Weights of a small sound classifier.
Model: 1.84M parameters, arch convnext, norm layernorm.
Training: muon at rate 0.0029, 15200 steps, batches of 256.
Rows from block 3 of a small sound classifier, named by matrix and row number. Rows with one number belong to one neuron. Each number is 128 + 32 x the weight over its row's rms, rounded and kept within 0 to 255. All counts start at 0. Numbers have three digits each.
After each neuron's rows are labels from the 100 clips, of 14848, where the neuron reaches its highest value: "responds to" is what is common among them. Only what is clearly more common there than usual is listed. The data: acted Russian speech (Dusha). In brackets: how many of the 100, against the usual share in percent.
# fc1: MLP up (model.blocks.3.mlp.fc1.weight, 512x256), inputs 0-127
# fc2: MLP down (model.blocks.3.mlp.fc2.weight, 256x512, transposed), outputs 0-127

fc1.361:123110105123164144111134095168150157063168112145089130140197150129047096198100161148121076140108116103153168163121081139128129116097122093092092143142145106132143162131116107166136109097205130051098173156055063107117135094132155066145205143098120165118188120123092087126181166114103103151112160124128077084158174132105116114135174109116096122101106168156100129174141158071111152134093
fc2.361:037128183099150129147160151154043134126204141137124101157168125140110143131045117101126122136122058135046082133106131106130100140150104115091114118131121138146083161149123142127189112140133148080124134122119121092098058107124148112126100175136099112086113119143111158214117087120150139130103137158127087125136117156174099110134109123152094161120156105128088075108067168126032127135100
responds to: emotion: sad (59 vs 27.1)

fc1.340:156109175116171144134131120098079156149129138068148104135092170116145073114127125140135066072110090191124180077121148107138122138159190150113137175183140121094080124080073140172119071063135104141111156094137187111119125146095087139121135188100118151126136170146083124118110151076182170151126114096092142161142072050145149168159094078224162140098124099112158040111178156106112144138129
fc2.340:168118084121145080089092129140080148133079119157180141158073131135047136128109088132119149127170118143092119147128106146167099103204105108126149154079076155076054172184107127142186150181089137111147143144137168113138113125044133082142072117171098154130144134123105132116149151122193164112169148150090124117110098146113144091076138111161069158189166107150112156145111160108122133106155
responds to: emotion: sad (78 vs 27.1)

fc1.489:166154160136083100120151120084138134099128154090138100078192161147095100133157126151141074045128128136174137156155153061119152144089137160125148136083032097111136126144092145158111089129082160152162113094169123121039190095127105150140133111116120112076113040061118103116167184087129140130119107120154105143234161100129086155142134140154226126144092148161169137134121082182090116103127
fc2.489:094075202129112103101170131165103073195136125121122133170176116106146086090119131133118082105097090109135163100112085151143160186185158132200138104171122138128115155113050143154095131129196144140140174106143125079124136064078130115146145136148117175145153131146118053123085204160087128198085133075176131120117121180112120138097123117141157122159136139078091176056096135140127161181175
responds to: emotion: angry (63 vs 18.8)

fc1.71:109055105131090158122123163125143130145120118132099150058180177127168094161104145110118144136106056100183140126140110156106166121124136150111093161142054110141155118084098180145144086088083094150127158145182144103088141125109146102127143110134080109136152140119088127116146175141109116144133090099164163131119099087126120141126152088093114056078117127177168152172087132149170196154168
fc2.71:124089134068173098148127189149142068141152164097178155157110133122109140140133118128138172118147090139112118163151054183189087166091103147130151202150122161164111188148104160112163170113128157156143112182132115176168080089149187139067168127126105172154174126144123148161105167108121148095126132108082145131146148088100140126097152120075128129106139106076156152121187113118104080136161
responds to: emotion: angry (47 vs 18.8)

fc1.285:084111077191125099055112082133112162174153117120167146173135098135149110102178172168174134104201149078143171155124121151085134099094119145123136088077133157116072113063065091144135162103084155094095147139118140116128041085119158131135079131116161089115190166076138076166127139157149115132125167138112157134133115109097124149116138133145143114165095095122101156156159158150102162094189
fc2.285:140099164186161114197128137089127108137115135102130147124154126178139171101105143138154098138165136109154091094130133199101150121106099080123172097167116099066162082105189088112121146105092167128129145176152093090116180094123157156146123163108129144168136090090133121160126133120099116101087139149068135154139130090121213117121095107132129096072174099183177147090116104108135106119115
responds to: emotion: sad (81 vs 27.1)

fc1.288:099141103140122163157107089161145140158071124144121138135081081175204176106085104175096170109152103155160176116102155137125087173138116102071094096109120109056084138083076135097128132136086171093106146158097032125134167108167178183082122122054119127134169168143143080134129087173134089152139113163086125184074134067119154120143160109134135127156144107118135139118178122115136117096150
fc2.288:220152151175082087120147126154162167174176151118104113145112137138155087079166057124133154082129087172108099146106206187130117157103170129100142074099075154095097118145067154129139112136114093160107054147138109150177079118173170139158136151151150100198122112120145159146125089162161097101094162170142112154144150109152096097126133112177014144097136094154114146132092089143187152131133
responds to: emotion: sad (56 vs 27.1)

fc1.102:115131131103140096148124096104198107095142167130154165141131156161095124149098080051094152121127103143131142124141137128160099164121110113078114080091101143093115125152115135207144080106132093070117107069159141152073087140185111153132097141142078077070109134179124143106146120090123129176084110156132164125154083149120130122137118097107148091103122159097187129143133192153091131079099
fc2.102:162115153141143156125092095097122110136137113163084165098194116139102154169148143092185173098095157085112119093179112137167137153162115162147075096173153090133073128107177132088072096086101145135098135098162073062103143135125144171130145143169122075111147135117107138130083096142207127080162103114138136117120154123124173115101108179126149103109146181198062138178114145129135102124124
responds to: emotion: angry (46 vs 18.8)

fc1.230:207121059102133139118118142104188142112172153137147107101098145161112104171105161108153099154127136143117130183117139086115130185107188153121125123150069151125140090141143137122078142074128109138115185071075107134123159157161106157124078130130121160104085180146128058145102076113138065104072125164173166202069194143135124110154114112169095141077165125092145140127137199137163150197147
fc2.230:079166124144132150134169074177079196051145106120088079138177094100125107128119165118128088159149052129095122093111154110140132173073141103111091098178120139156176178074101191176149102163074143079108085090098120110126092117160107104062114123139121169089130110094078159086120181161145106132086127154170107125111126127110103141127073106190111139192109125121117102154147071157122137131125
responds to: emotion: angry (40 vs 18.8)

fc1.216:209107134141119112127074098116087110119179143141129146140108147110138140118160218130128102124143130085082158086241137183115154152121151090099124074124137111110147080142088082144137129162085176112145139162149159073130141150125108113075112065110109123087170127136128111154094154154178122161147165117171140156200143115129111074098176103100139092153152131076157105104137065146142145124182
fc2.216:157126208130191165127125217148126159117175170086168116175112112131118178138138112093131169172132099183145131098170147179098094155112162132128191115134089146130084124099160105129127156151160081092113156144128090130151165107142064124146089123088117148118117121097109134133159110094134098122137118109140097081137128178060160141089129087121106049148104160147164144153077146139141120203164
responds to: emotion: positive (53 vs 18.5)

fc1.397:128135166125156144141101156144135134085140108107155084177149210126096146142200045079114092139080122118148146174160182130129119141085112131117129113143130161120114119149147126050091177102163122147154175127179130121181112072142075117203142124102189101157209112145084149125117095122141129091140113145153139147139146153087137144107126107144136135154103143117119134114120131124118143097148
fc2.397:091162147058081055205107106105091120090108130115078060097095149126151179141104163107103066137160146111132188146124110140088109135092146083184138121144088102139168190146136157102124179116104146101101098145046181119218168087116154162160166140104161150130098188067171172160114126110132102094144129147195088160181119095155150130128236121109141122105110174079146131089131175131097146161147
responds to: emotion: positive (52 vs 18.5)

fc1.0:199176205111114148177190166134083169116203171147052148111098166137110131075080165160118124094150117148146083147135162103129110152086137105121149079162102100093119103135103080092143098164170125195111150122099150133112192134144151175163159172156195090143154082137166111080121111100141095112131171120105153067162163076149101108189139135136085099150134153073127128172121149100116110109184
fc2.0:100056095119172167112101090145144154132130109151138177157104108086079100148109120155108082162151122096141149187122130171128125093183136127123102119130154136190153127130072109113147135143125104110082137155166149093140128137119147155176100085091117115117174143092113176180082184102177185183058154153129162177145108104136156158147122091188166113148163126063176130092105177177147217217173
responds to: emotion: sad (57 vs 27.1)

fc1.11:108165126048076098172150147114086052142125114169126136130088147134056110132144134116090119160118150183087155132164126124117120091127119180083129124106111091147084114120171104183113135115107131180103133170092186147126086097150085155153168193125049147100075176165121099136094140099187109124171141146084127158131080211134086133190110098170145191112129137118138037123192092140121149079095
fc2.11:111150148068118135133095115125115125154111167173156175085095148094066148131118135127147138083072169123128138076201124109163156141173200164125110143127183150093100092156075157114094132119120129172126106126128158122126110144138118155120084088182142087067178123106075138134117180086163106088154136108114076180082089124097059145158119140127039086168163120123146140151202123045153161140154
responds to: emotion: positive (39 vs 18.5)

fc1.222:101116113096070105189086148103122186142093146109155149123183112205140160095109129163142137096080136104121142155135093148150158114132166162112090135099130214110136122116133132152103108098125166118135107095144194102130153139133119184124124141129129142182158092116128092149127038118132098088179126132079123145133127121149119152135113149178115120156171134094174191180149166067171181072102
fc2.222:144126127174192147103128150124159161134154115114157077138116134155069126138196178104142119172142116114118135140134192070125153078139104101128111117106117074146098100120129119158106116104123069139084116165172122149153140122121126079163082103136138130122084160095137127131170127119115130138137122161202160126134113125177160154084146118121128149151080094111061185147125126166076123173173
responds to: emotion: sad (65 vs 27.1)

fc1.283:124088114109170115187138181134137099083088131142078138145119122150146088197130125092196121140075079114129170054078097133086118158183115066105144166103129102169099118145114132121090061097173129110136106197142149140154151126186116095100146156062120167112153096101101170126170154110146138107134115110113091105135113102113125139101113108159167141080103121134197057170142064103128106110118
fc2.283:133109129080164128124091139126111090111195196140132039123131169157115164139145162129103108128138094136123155181192114110158083153111172153059120140183074081144108122120145146125140123165137114076116106077158144164151087228134099176100169192110094133092165141115040208099162117140089150113060108120143133132158140120139119190116101065101170088141149086147100126084090141146176039127184
responds to: emotion: sad (72 vs 27.1)

fc1.105:088154133151102146148175154121109124107112075142099116077114145136145142163105089117116132077119114147113150131103156102168152144149175157110091116034132140174070138141152155038067084104112133152123134185134107116162094130167156200131139114107198138196062139065125142148128122086117169076131143116157142077166185168110160108143124147102142166102071161175181154183126113125171117107132
fc2.105:126127143117128147118195107170179163126115146074167121142142121099130107124158158116090143149103163117167090076109210140129130096069139139167131193173114080164108147072100182160176129143173107101137179161086070152131184140185102173078095122087119142134153116130169158109123167123161164154100122126121141198101155113071104121115184114131139124185072103083091138135078131124134129095100
responds to: emotion: sad (62 vs 27.1)

fc1.391:185137100153070134169093123131162112054123166122089164083090142153140145179088136140160086158155163115107065131135173111137102143084142111112079150155076073186168100088127167142149134107123139114113152160187126111100190093120113102170139154064155098118136137143124188121087175073132142147098118117097175116120164106103046158089120135171134153101134154095080106132160159180162127145059
fc2.391:103085083089119137082162135119109105097225104085093124206138126105116159097144119145142167124105088135137149103186127153135048173133120139176159163056144127098186178097068142101127120115065119118106081074133139099111173119095144115136159086171090173130136122171077142066110132140097121116128105099129123171083149107139123120179084137057137113141136163136144130147149074136175094114167
responds to: emotion: angry (41 vs 18.8)

fc1.442:123106152141190106097123135155190204104182099071131101163123097085076146075137102115103105179117089172114144138168166125141131115107152126133150172147113179128143148160126156117093095114153077104148131121133161157117166159110135153127078131100133145156078075155104164149121105154138187131118089089087081125159088109086131128156063080133113130133134120106114065143166189146105176059095
fc2.442:127138075094184141132161141142122107106138114157084097120075155108126178208117122167168114182154196176134099130116132146094116141110148102099146145141118103092155166144117147104152124124137133149167054150077123133109127149071166164113138101139124136089139133159060108150138135155091135148182131140134111127173071176135077094183136110134136205106121134144174096181183119144066086108109
responds to: emotion: positive (58 vs 18.5)

fc1.84:121140157111136117134077204165104185120142098077113121102180103119113131135158161170096091124109147189093111155045105131171160182092184096175084157180122135089137132129109159118062192137094144191122138131116158134078128104141139108112135103127113113133099110185144157114081134169145148165115129193128115111072171088149034134120164131133150091169122157179145159096161170124107105122159
fc2.84:099078166122113189157130065075138106134145060138131081178133133180086161189136154117124135141193145109139119167132176115091184120110145147080128152152068122115101066107150100124146169072141164097088188124105108074149133170106090131083136140133165155115146082081102145163114135089148146105126180162135122095098132192065176124083074101151137159121143123105101175070085125139151134126082
responds to: emotion: sad (80 vs 27.1)

fc1.264:088139105098090140139208124203156135103147143046134148123173186090135109099148148149107158121184138129167138210129082162148096113156121105139093142103054131112108115179129136144137141119141167120116180140092100147085138150190122133127092138103125074039113058139174104143168075147110103152121192120112041117167142091112097121110110097115150113168133147122130153103124164142165041143152
fc2.264:097105111101145082086181105124192167108106154099123084184126069146129100135073076076136118145057159106173133155100114140138105130155143149149175107139113129149186091079094125133185081113106153173085127098158092098128156067113183084079159094090182083122097068114117122114169178134143141135098157147185170133133189146161154091131192118140135155116082157140210136104124128114100095107133
responds to: emotion: angry (49 vs 18.8)

fc1.179:119066100081185141086167118088176070123113081090101166124060130170149109087157105180161153137081166149111105168129132082118135066115109132133171091134111149144112152138132154117117040128156148127089136111160144115133129138159153119124085111170097083130171152106081098137145126087153067077148129132193159120055160191111166159120142142164177114097138141089122138129079090149121124163047
fc2.179:157068133149159087121198155167125139143134179088189161119110067151080105108105164057172112195108150102147156157149119123074176159109116088089145126167099087137063125146166142124092071161164154121143101164129135178092125102124152130149063131138232122176109068116134190135129165139161130126108153145099140166163156109142119115153182107134136132088144139137103110104114061124092071142172
responds to: emotion: sad (74 vs 27.1)

fc1.458:030095221125097133150123148110086169156134116092093173084081146089162118106125151133087118160110154146091125154112177151120123150148079078119122130062148158127164084200122082112101169127183098144149117065115137173151129132142154138123097128095047116183098147157105150152121108158145137089040114108195147051108102127122166126073140122166155181115134129121098133102085146094148124160108
fc2.458:134140116111097068101124104142172151154098122119156174180111105175107132124133076156100101153124136112068079173107123192109123101168131155187127169091160178148134133088127140167038098106145103133134153150123184119161087072133098151059144156151180142145133160119172124103103137106080149083145110177173147175093070070118140139140092113120148062179145109144093112141185118154170118133111
responds to: emotion: positive (39 vs 18.5)

fc1.163:130190111120119146108152126111155128142113098124106123115138151106125145157087157128098108115136093109180106100107141145138080135137147124162084097100095116216134172113186087105142111086118105135109192137147079079133141180105119087162167072144115180121059123120185235075112104113078160154107199119121134145126129113092114164149092152126158110101115097153191084132178154027110143151198
fc2.163:136133086124123158120185127126118174106153137133131130109121099110072077101121133102195120155153141145108155139102130108144122143108128164081126125164152116109146110157095146095176121156144122155122164191137078095129097168171108106190113123216094117142131124150113139111091159129094132101160137103111145129104184138078064117069137107167133132116201104100131108132063153126112070114183
responds to: emotion: sad (84 vs 27.1)

fc1.124:135130127145085094117140153138096174113080126134150147128104164166109108188089149177105086128095106189123123114164083096122110145133152159144132114152188105112132188127143137177077039110120185126154106125147129111122125210078090132174134050130122135164195080116140117123144168129130156158149121145094130136149102116144110181173137139116129187108154126114101140121064101144102150040134
fc2.124:129102166150191155140127133166121123148104182231198102150192153109139084100215150136100120141146145140195102106179138138133132199152095093087065088168084156155137179126151120115128034129141154140123100111083107128129129104119119151115112042134093166138138105184167151168101122119087140121108116131136153101100188119115093172128119157095088102118128147115139109093145158195139110141191
responds to: emotion: angry (63 vs 18.8)

fc1.428:121132144101112099218144155125143148146144127125125123144100178110177151125185152116164097113126117116161129186136074175143171158195089150159126139150121088136149130099127091117113153157132084099104148134146097160153123122137087154046116136107126095180079109102163110161125093148096136110134106177141132082201126096152152135149098112078166119124086139123180105089106191153104128158125
fc2.428:137129168101093061122181185117127107144134128112134078180173144117107156147204155112143084146126115131118121180125158142044071166205100125165101098139064097093084152091119085185143058100126181115137169150172138158122162127106104169113124129136059131138097152089114144088172155120108145103129143139104195121137176133120134122129140181163124129163105156108167134146086088179118123096090
responds to: emotion: angry (44 vs 18.8)

fc1.350:130097131105141140187053201102145085075153108150091102084125114134111084155109090119131141161186131116109146120132123148164158078104167066162093109146105108096110138135147109132112189079125141090187139059097132087132128061117116152099156146137164112123148056148112100055119155146083078158150139122185152140110120131121181217102122109136118136124085093142085166152116125172122089159097
fc2.350:120146102127169121163138177090128112130193120119112124223083091129127075114095086132116085099165106165133156209117124126180110171166072129080137119075126155166141179127137165098106132079101151121146125139120126154160146096078116075115115133123109061150102119200157092124071169199166124162137163113107127137084109137071097158095149093118150121139102113143160116133110137078136099108111
responds to: emotion: positive (49 vs 18.5)

fc1.97:120084161169120119114197125109079138109109087129134112117085071202119156114119187143159074102178107174136137154091138144127113173173120105109112128068202120106077141115101186134080077138160133094106131138115127183189088151123137127098149138176148130155177094141081128120156161128129125175107162112114132133150119195113102096123125137160109113114090113106156089123099137168087097179108
fc2.97:115213156097114125112128175095066087210149142151141112181153147073145096110142186147115138113139150134188107114186148099066127125120142112141116136173101093094158096120131113128119129142097173035121150135162042160096127159179137122142103150106169117154071138128122126142101153136131093145148091100128136145119136145109111178166198139150092081098120150157176126082140125147070155091104
responds to: emotion: angry (57 vs 18.8)

fc1.249:150051194125099107056144146127202173067139134078099148105185120127119144085128141081142193182162170133059131094126185161147115159142112098146111134064174157090140072139172165106186068097105097144118150116086116133134144118167150164163103133118157116127167096135146160090138139070110156159161173099146155156148102144100109097132151102195118134109122118131180142118135110140141163100104
fc2.249:164080133148123110122109077144152106166120103176150146161182111174078151119179117110103119156125121080142134133100065108120158188140150093116054111086100177173126100086136116109104127104181105118110104073175123152139158113142122114106146149161139138123098146178111180181136101154140099093108160157113121158117099123137137097082104141115138121186091212120134147065152067088080101199125
responds to: emotion: angry (67 vs 18.8)

fc1.44:091095038087101092127091100137087127120085150079111138098137118097072143157124119137119142146087131150137124102032179146103131142157154150118165146101125133113107145129103158103101108132122131109129165160206115191134177132106106113096165103129091072093090169167153173085154144122137150124145106137143122101098138122147088164125156152184196126124173159095157227094091092096077139114084
fc2.44:133073116114156152171097101119092126107098102110162071149137156143073204136104187144177109139071148142108169097126136171067130140093158198145141127146135142143171149124144104110112093080143138087139217162095115094120130150155104099168046167074144116113146168092164151119112116103144022125126109149136179071119106115142120152152082107072118117178131144122139141121084124182152086105169
responds to: emotion: sad (74 vs 27.1)

fc1.398:123133140120127155136162119148154091119095169128189151147175171114126165118163111149127118130160136151094082149131070093132131080207115073127106079136110147125107116144134101128169140135134177129122114155135118093177110084150107098147135157088172161071065129161170098142120154099119103113104074132178132122146173143191107165127126109053173129185087158141151177098146128085128125114122
fc2.398:067097153174185115092153144147121170148124167165101087091136179124071122147114098145159083116113141180090075150099149115094093208118110162138058122126094168186156123156113129176137139168116148203149133125149137141128127141134096117099153139217130136132182142156173085147096156132139156120078091186060163158201129104110098123139145166114095135143181117071170149082111158113096168096164
responds to: emotion: angry (40 vs 18.8)

fc1.73:100083079099098092182165131091145153140122169053168110150138162185133139095126132102144103126085145139094105148145090060127140100103122146101151119161092106121141130144169116142116095200142133078120099205105121134097125066160122120116186103161080204127118173149154109108114127128148175129151096065118198112090120150132170099106165174238111160068174116125116139160083130105235175104139
fc2.73:178085139187105121092140107098104144148179152161117166129129116137089147138112085089086168074146171124160146139110149099151139165192149170123148113065115126106117137095103151114132143152133051096150147142172098115095099152090116152140175154154097133161155112168126100103079180179131091134129146107117179146122193120071177143075154128160153145137150099162193146117104115202195165139108
responds to: emotion: sad (56 vs 27.1)

fc1.176:126135075147105140175120139084155138145083138108102168135076132220184138112143165178169096153157099102136175114122115114138131112136107151065090041142147140197106151158103150076124114045148094098119134148138139107144089153128110132168098023118145194128078170133134146105056134137121099159103108197115141160122138107071192102137108177199114115089157151185148086151151089091122121132112
fc2.176:113103170138155141146117131121092122085122108122166133097145129107120118072129146110111165135152148134146137135111153183136169133098202116066059116053157079108111171087144130134133181117124086099154144162107126061131160116156128170168146165098131118163187173142152185126140181177144092172111154167116111192134143166091140144113091192174132155115142093143124129120096156177131088095144
responds to: emotion: sad (74 vs 27.1)

fc1.374:078114130127157113107124158174116101227120172129132108157181152022128143097079134175058107112108124117129145115123116123159123121085098183112109119127197146123076143112113112184120092125167093144173141183146134120123096111085131131133140079112104122134134169080135117120178185124124118113127113111147127128114114043191136122123090068134093138143144118106116160182115117129144078119152
fc2.374:103103058123138081128128126116154083126120131106107135121163136134185101212115108125152095053123132163111133087148078135092117186160041164072129161119113145189107155117141089133158151146072074147127126084078150120074154084128132135090126092117123096139083136120073132146116108093105132182091181079092175125095126123182145136081168094107145101138128155109133121131126126202168162109187
responds to: emotion: angry (40 vs 18.8)

fc1.160:087072106084126141135168135176025091214130124105144156119130135120124142134149083124168066090148139152138104146176126125131133145100141153101126165072152112159117185146153136127158104180170129121178107125076069092089146113156159077159141101144116105118076079106110171139194108098109127112132169102090175060146226177140152158112104097067132112157177091105129111149146156116096211090122
fc2.160:127113203103113107133105042133143096108102079132172129122129121116134126132150156065108148156099145167089098124161122174101144117155072108157097143140164182129120136100145118130142132123140144075153091133111187163134119151103127173135098104165186110093140103075126132119124091129143128166146132131160075133065074114132127178159078162086175126146130108156119070094130157116144121120112
responds to: emotion: positive (67 vs 18.5)

fc1.333:077144124113143132150145192161116076134105174170109103120104169181153106095113144174157070105158077130164111107160153128122104185080121166178138163079141108140084107153116106126084081118151138157124121148134182132096122204090091084167138152118154096073111052125116113152154123110114216143122186182141163111122144086155131099081159089139168128108142130162077092134084139086120223111101
fc2.333:067114163108106041159125091099125129089154137134111089161103122167229123088140089083172113105127119118146100169080139149110171112167125179117156109116108096084106152097156131122151170116117100135072124166162138119110089131116140092137137136150067140107150112117136106154133148093138180107137149113150121183089118136127178214124129161128122128117119072116100134170098124155116132138088
responds to: emotion: sad (60 vs 27.1)

fc1.196:128098146118215141182173092078172056108069149129177051106126077117126059101090108139191087076146108146133110125133144184127098164107178153113141116095088120131105218144101127121129107157135166101155082146145098134117165175128139200132119152118189092119127119118098046156180107118150133178145100145102164084103168122083155097200163141115079098168122152115115138213139151118104141175056
fc2.196:105099135086150116064152114146216161158117198153130073157151084062106125071162110102139190146112175162101100126139117112137184096106133090107158096111113169124148107179111131121137074184161117133080127180083163094144101094125096071138071118143093070168122101147119137115105105110119091131088166124134120133188162162134143204103124167141096135110125071189115118153171096112152156096119
responds to: emotion: sad (66 vs 27.1)

fc1.239:059118110121146144110127121164151121151136129096145101122112111114104115049118175190158202135139131168131143144081144125087150105177129146140122142157140073139066118122093161147122155131095133166130158155144125143137128112104174142124173124174139148149185082130119124149090103070142122172128137113142084130133103074095105118069120123161122166177180101149088158073122095104213117138104
fc2.239:209168154109166160212173138161206143125084122103094114096148172115068125105170127163184126171135113172147165174085140159091212108160144166125104128175114116137134189160111140095061111115147119132133128151084095107133117126145096121104126091057154157126129146117102110207118138125156159136123136104084112114153095162155161111135142132147114094122102196085143108141154172077148188115110
responds to: emotion: sad (68 vs 27.1)

fc1.366:084132153157174133144128186112122141153151142113148186150111146110058140105145123111105127143177116175164179077135163170128136139118113048108127092135140210118086115121185156107153109151089071089114122130160118130084147083119103111150129137140102200142166148140166140116089144070117088103120131122192147148125135087139160130106155092112109164149159213094135145127165151127113129085139
fc2.366:075173092086104200071106134090133093114107140147146128145134087086145080152136144100137174062117105170119177142104110111129139121156138111084103188101107142119132093105094093115099114159149153153148166141121096094149114142100152114141080146137142074139129102130109102140189129158069152125117039091135136118070129099120109085150094113147126140142094178100201168131106125039176126127140
responds to: emotion: angry (71 vs 18.8)

fc1.349:121143113130132132089134112126144152142143174075159126097154107091115133114130075122093196104184146127147133128178163162113171140195096090111179127093110145136101092176121153101138112118104112102063128133179124087135122074173135166117155056184171129086126082132096110064213122143137116125147100147076121123162183137109145142122112196159109135037103102106115132077141105125167151126078
fc2.349:203127158133150100124131116157082163159091179117187106118074154065091123148088125174109132145145170128120069127131168136101086071130093131125111146132092100144221123159104132107124073117162171109130125143142092166121077104153123098114105146109052109120132179159142170073088135153186158162112078187128094139150138149155095065183122150150115104137164116102084098197141144077091115057134
responds to: emotion: sad (58 vs 27.1)

fc1.433:142107164149061161095099126171135126176150126143211085133191060123149145168085178156125145174102085104097097170132111108147176153096092066123122096163170140155092131109144085120157156153041176185121193114118119119141162145090122102151112087079106117167132109138109121080104093117178098162134171113169105151102135093118107158136121096051141126086097159183168135153137148140110166075129
fc2.433:148112112066121071104198103102106121131155104108132083141145140124143178102102200099151108128082143128113160158106115128143088119104141104084142167117098105056100148116115101145138155118109118171123151121159192103129105095167182114146089103119124144177187166124198163140158055156141160129107098127160116137150138164194162145071141108126134155199079137189157157123105129146134152141099
responds to: emotion: sad (55 vs 27.1)

fc1.311:133132134159134172148113147150147139132132137128140091096175170106139140072123158150164113117149150127116170099133223154110081150118073107208135143090123116172117164101114164150100089096106132137080166125114092098149149150125137128115067084156130126131019084088148095169122138127101068118176110151130107055138086183164084137133129189124178085185150131156163131145147148123145118110154
fc2.311:128107140146137119111118086166074135103126118122120096099143117154134090044083146109179139168120161125100106093107159141095062103100067126130182180104069099143146110108180128106159089084095087146128139162162140057130112125164136105104046176102095102181142110137128112078130064176182092113097138145147062163087159113070095114099185083151183143131138210117132138141073155127105112113166
responds to: emotion: sad (69 vs 27.1)

fc1.279:110196195106151151165120124102211159106101194143046156117115131157104096123145147193140158122126156204099140157111084167099088122131141112113163138067099128076158082165171155121121124138137093110121122107095115158100181159112108093141128138130113149152093119143140124183135060161111152150148137106126113070137146121163116107055122125098119140106108146139054131140121145130127124164183
fc2.279:111133180117125164143087148109175122140134173132220111174170155161127152174093094120073143238152203147097113123124123158087119111094077147144157103158158143117160115132130128147120133124106082131101126156078150126188094101205124097116134147114090144109175122162075138114138169102114110132138132093110111182098157125117143184080112131142158150140157131136073153085121148163154171113153
responds to: emotion: sad (60 vs 27.1)

fc1.450:114159128126129110129091104180170124108180104104168155113154133118043067168142170156058115119125143181103159095175132134115132090135098117127123108160108143099123145118175186098150046190163103131107147131088151049154162147133116107124101190132120120103165112121104101069124179112108131102188126133080163142132109160151130154174131128116117107112131188151095144081130122111145080119093
fc2.450:129070152115139137182157139147111152107124105175157190132114126153068111098171185133139129118146140111127141104094082150154118168139118180159126133092190149127123098091052132091136158154190092170107156078107169039147154122092100120123156071098112126146116154119152140111154106192140168137117159156048120121095116102124146093116113182171135137064135132139135069164132129073160149109156
responds to: emotion: positive (55 vs 18.5)

fc1.375:129149182115092173124137151088045069121109118092159155167119178088148094104159167093152114091189127143168126124188143157106155091184077150146079096107180139101098144137128097134144134127124106120137137148155069116093070155188198166178130204125116172117106173171170124160187196135101145118133150139125158121124135052110200128086164108126085139147137100101156149093124161099098087136149
fc2.375:196118149117160145124046128121096105110107088189153109148084109121120255093130128105142119141116068097041117104123151123151139101131159164164130093161151123146071105136119116107163132116162160085121140133143145116112158138151111076204088091085074084112168087154119143150174143173187176093120124168108116142143079080186154137129115078113135128124179121149125123101126121126152125149095
responds to: emotion: positive (59 vs 18.5)

fc1.91:111137105128105152114149159156150086112108040159133167042184110090147203105117199129170130134091122162132093094188121126156115111176080106172136129129118131081173148157133118138150141103123165128167149154127088089185166132067067096162151180122118113119162090094137147140134129143133153143170115164084101151154124186142129081165147133097139112097137148130180137110177134088093115109078
fc2.91:121176123129102103135072035087087121107111178107118174074108137092116034069106092149148098065071111124096107170130102141121138225122143124110078086103095143114121142130114164082135109108128173127117164093159134181130180084151090119046087131091167153150132128135132110113137138114115116103159108126142181174195164123145197156132084086115131122147158157122137113184137151156117166094145
responds to: emotion: positive (41 vs 18.5)

fc1.412:128092096126123075110131142167121107123102145122135206148094171112113116113126126053135073128131126121167115129113132094136098166195088081093154079079128095084108068122097117092055098106130131079166151089170129137134132173159148074111138132088167175167155108113108115092171155089102113103154156127091079166145175198187100136172132082103176156151121157121119127127120155159124088148175
fc2.412:200101160132155196145167177084092155134127106149126160134123140124189114111105133111099087108108092130083186168148171134097143119117078114120110105206142106127110146135089135153128108146120102124065122156168107102131046072115101187170160119126138160119136083133084114043096124147114111093144187096097200136109102079142147210119108171103112137159147116158069143107116161166151166189151
responds to: emotion: angry (71 vs 18.8)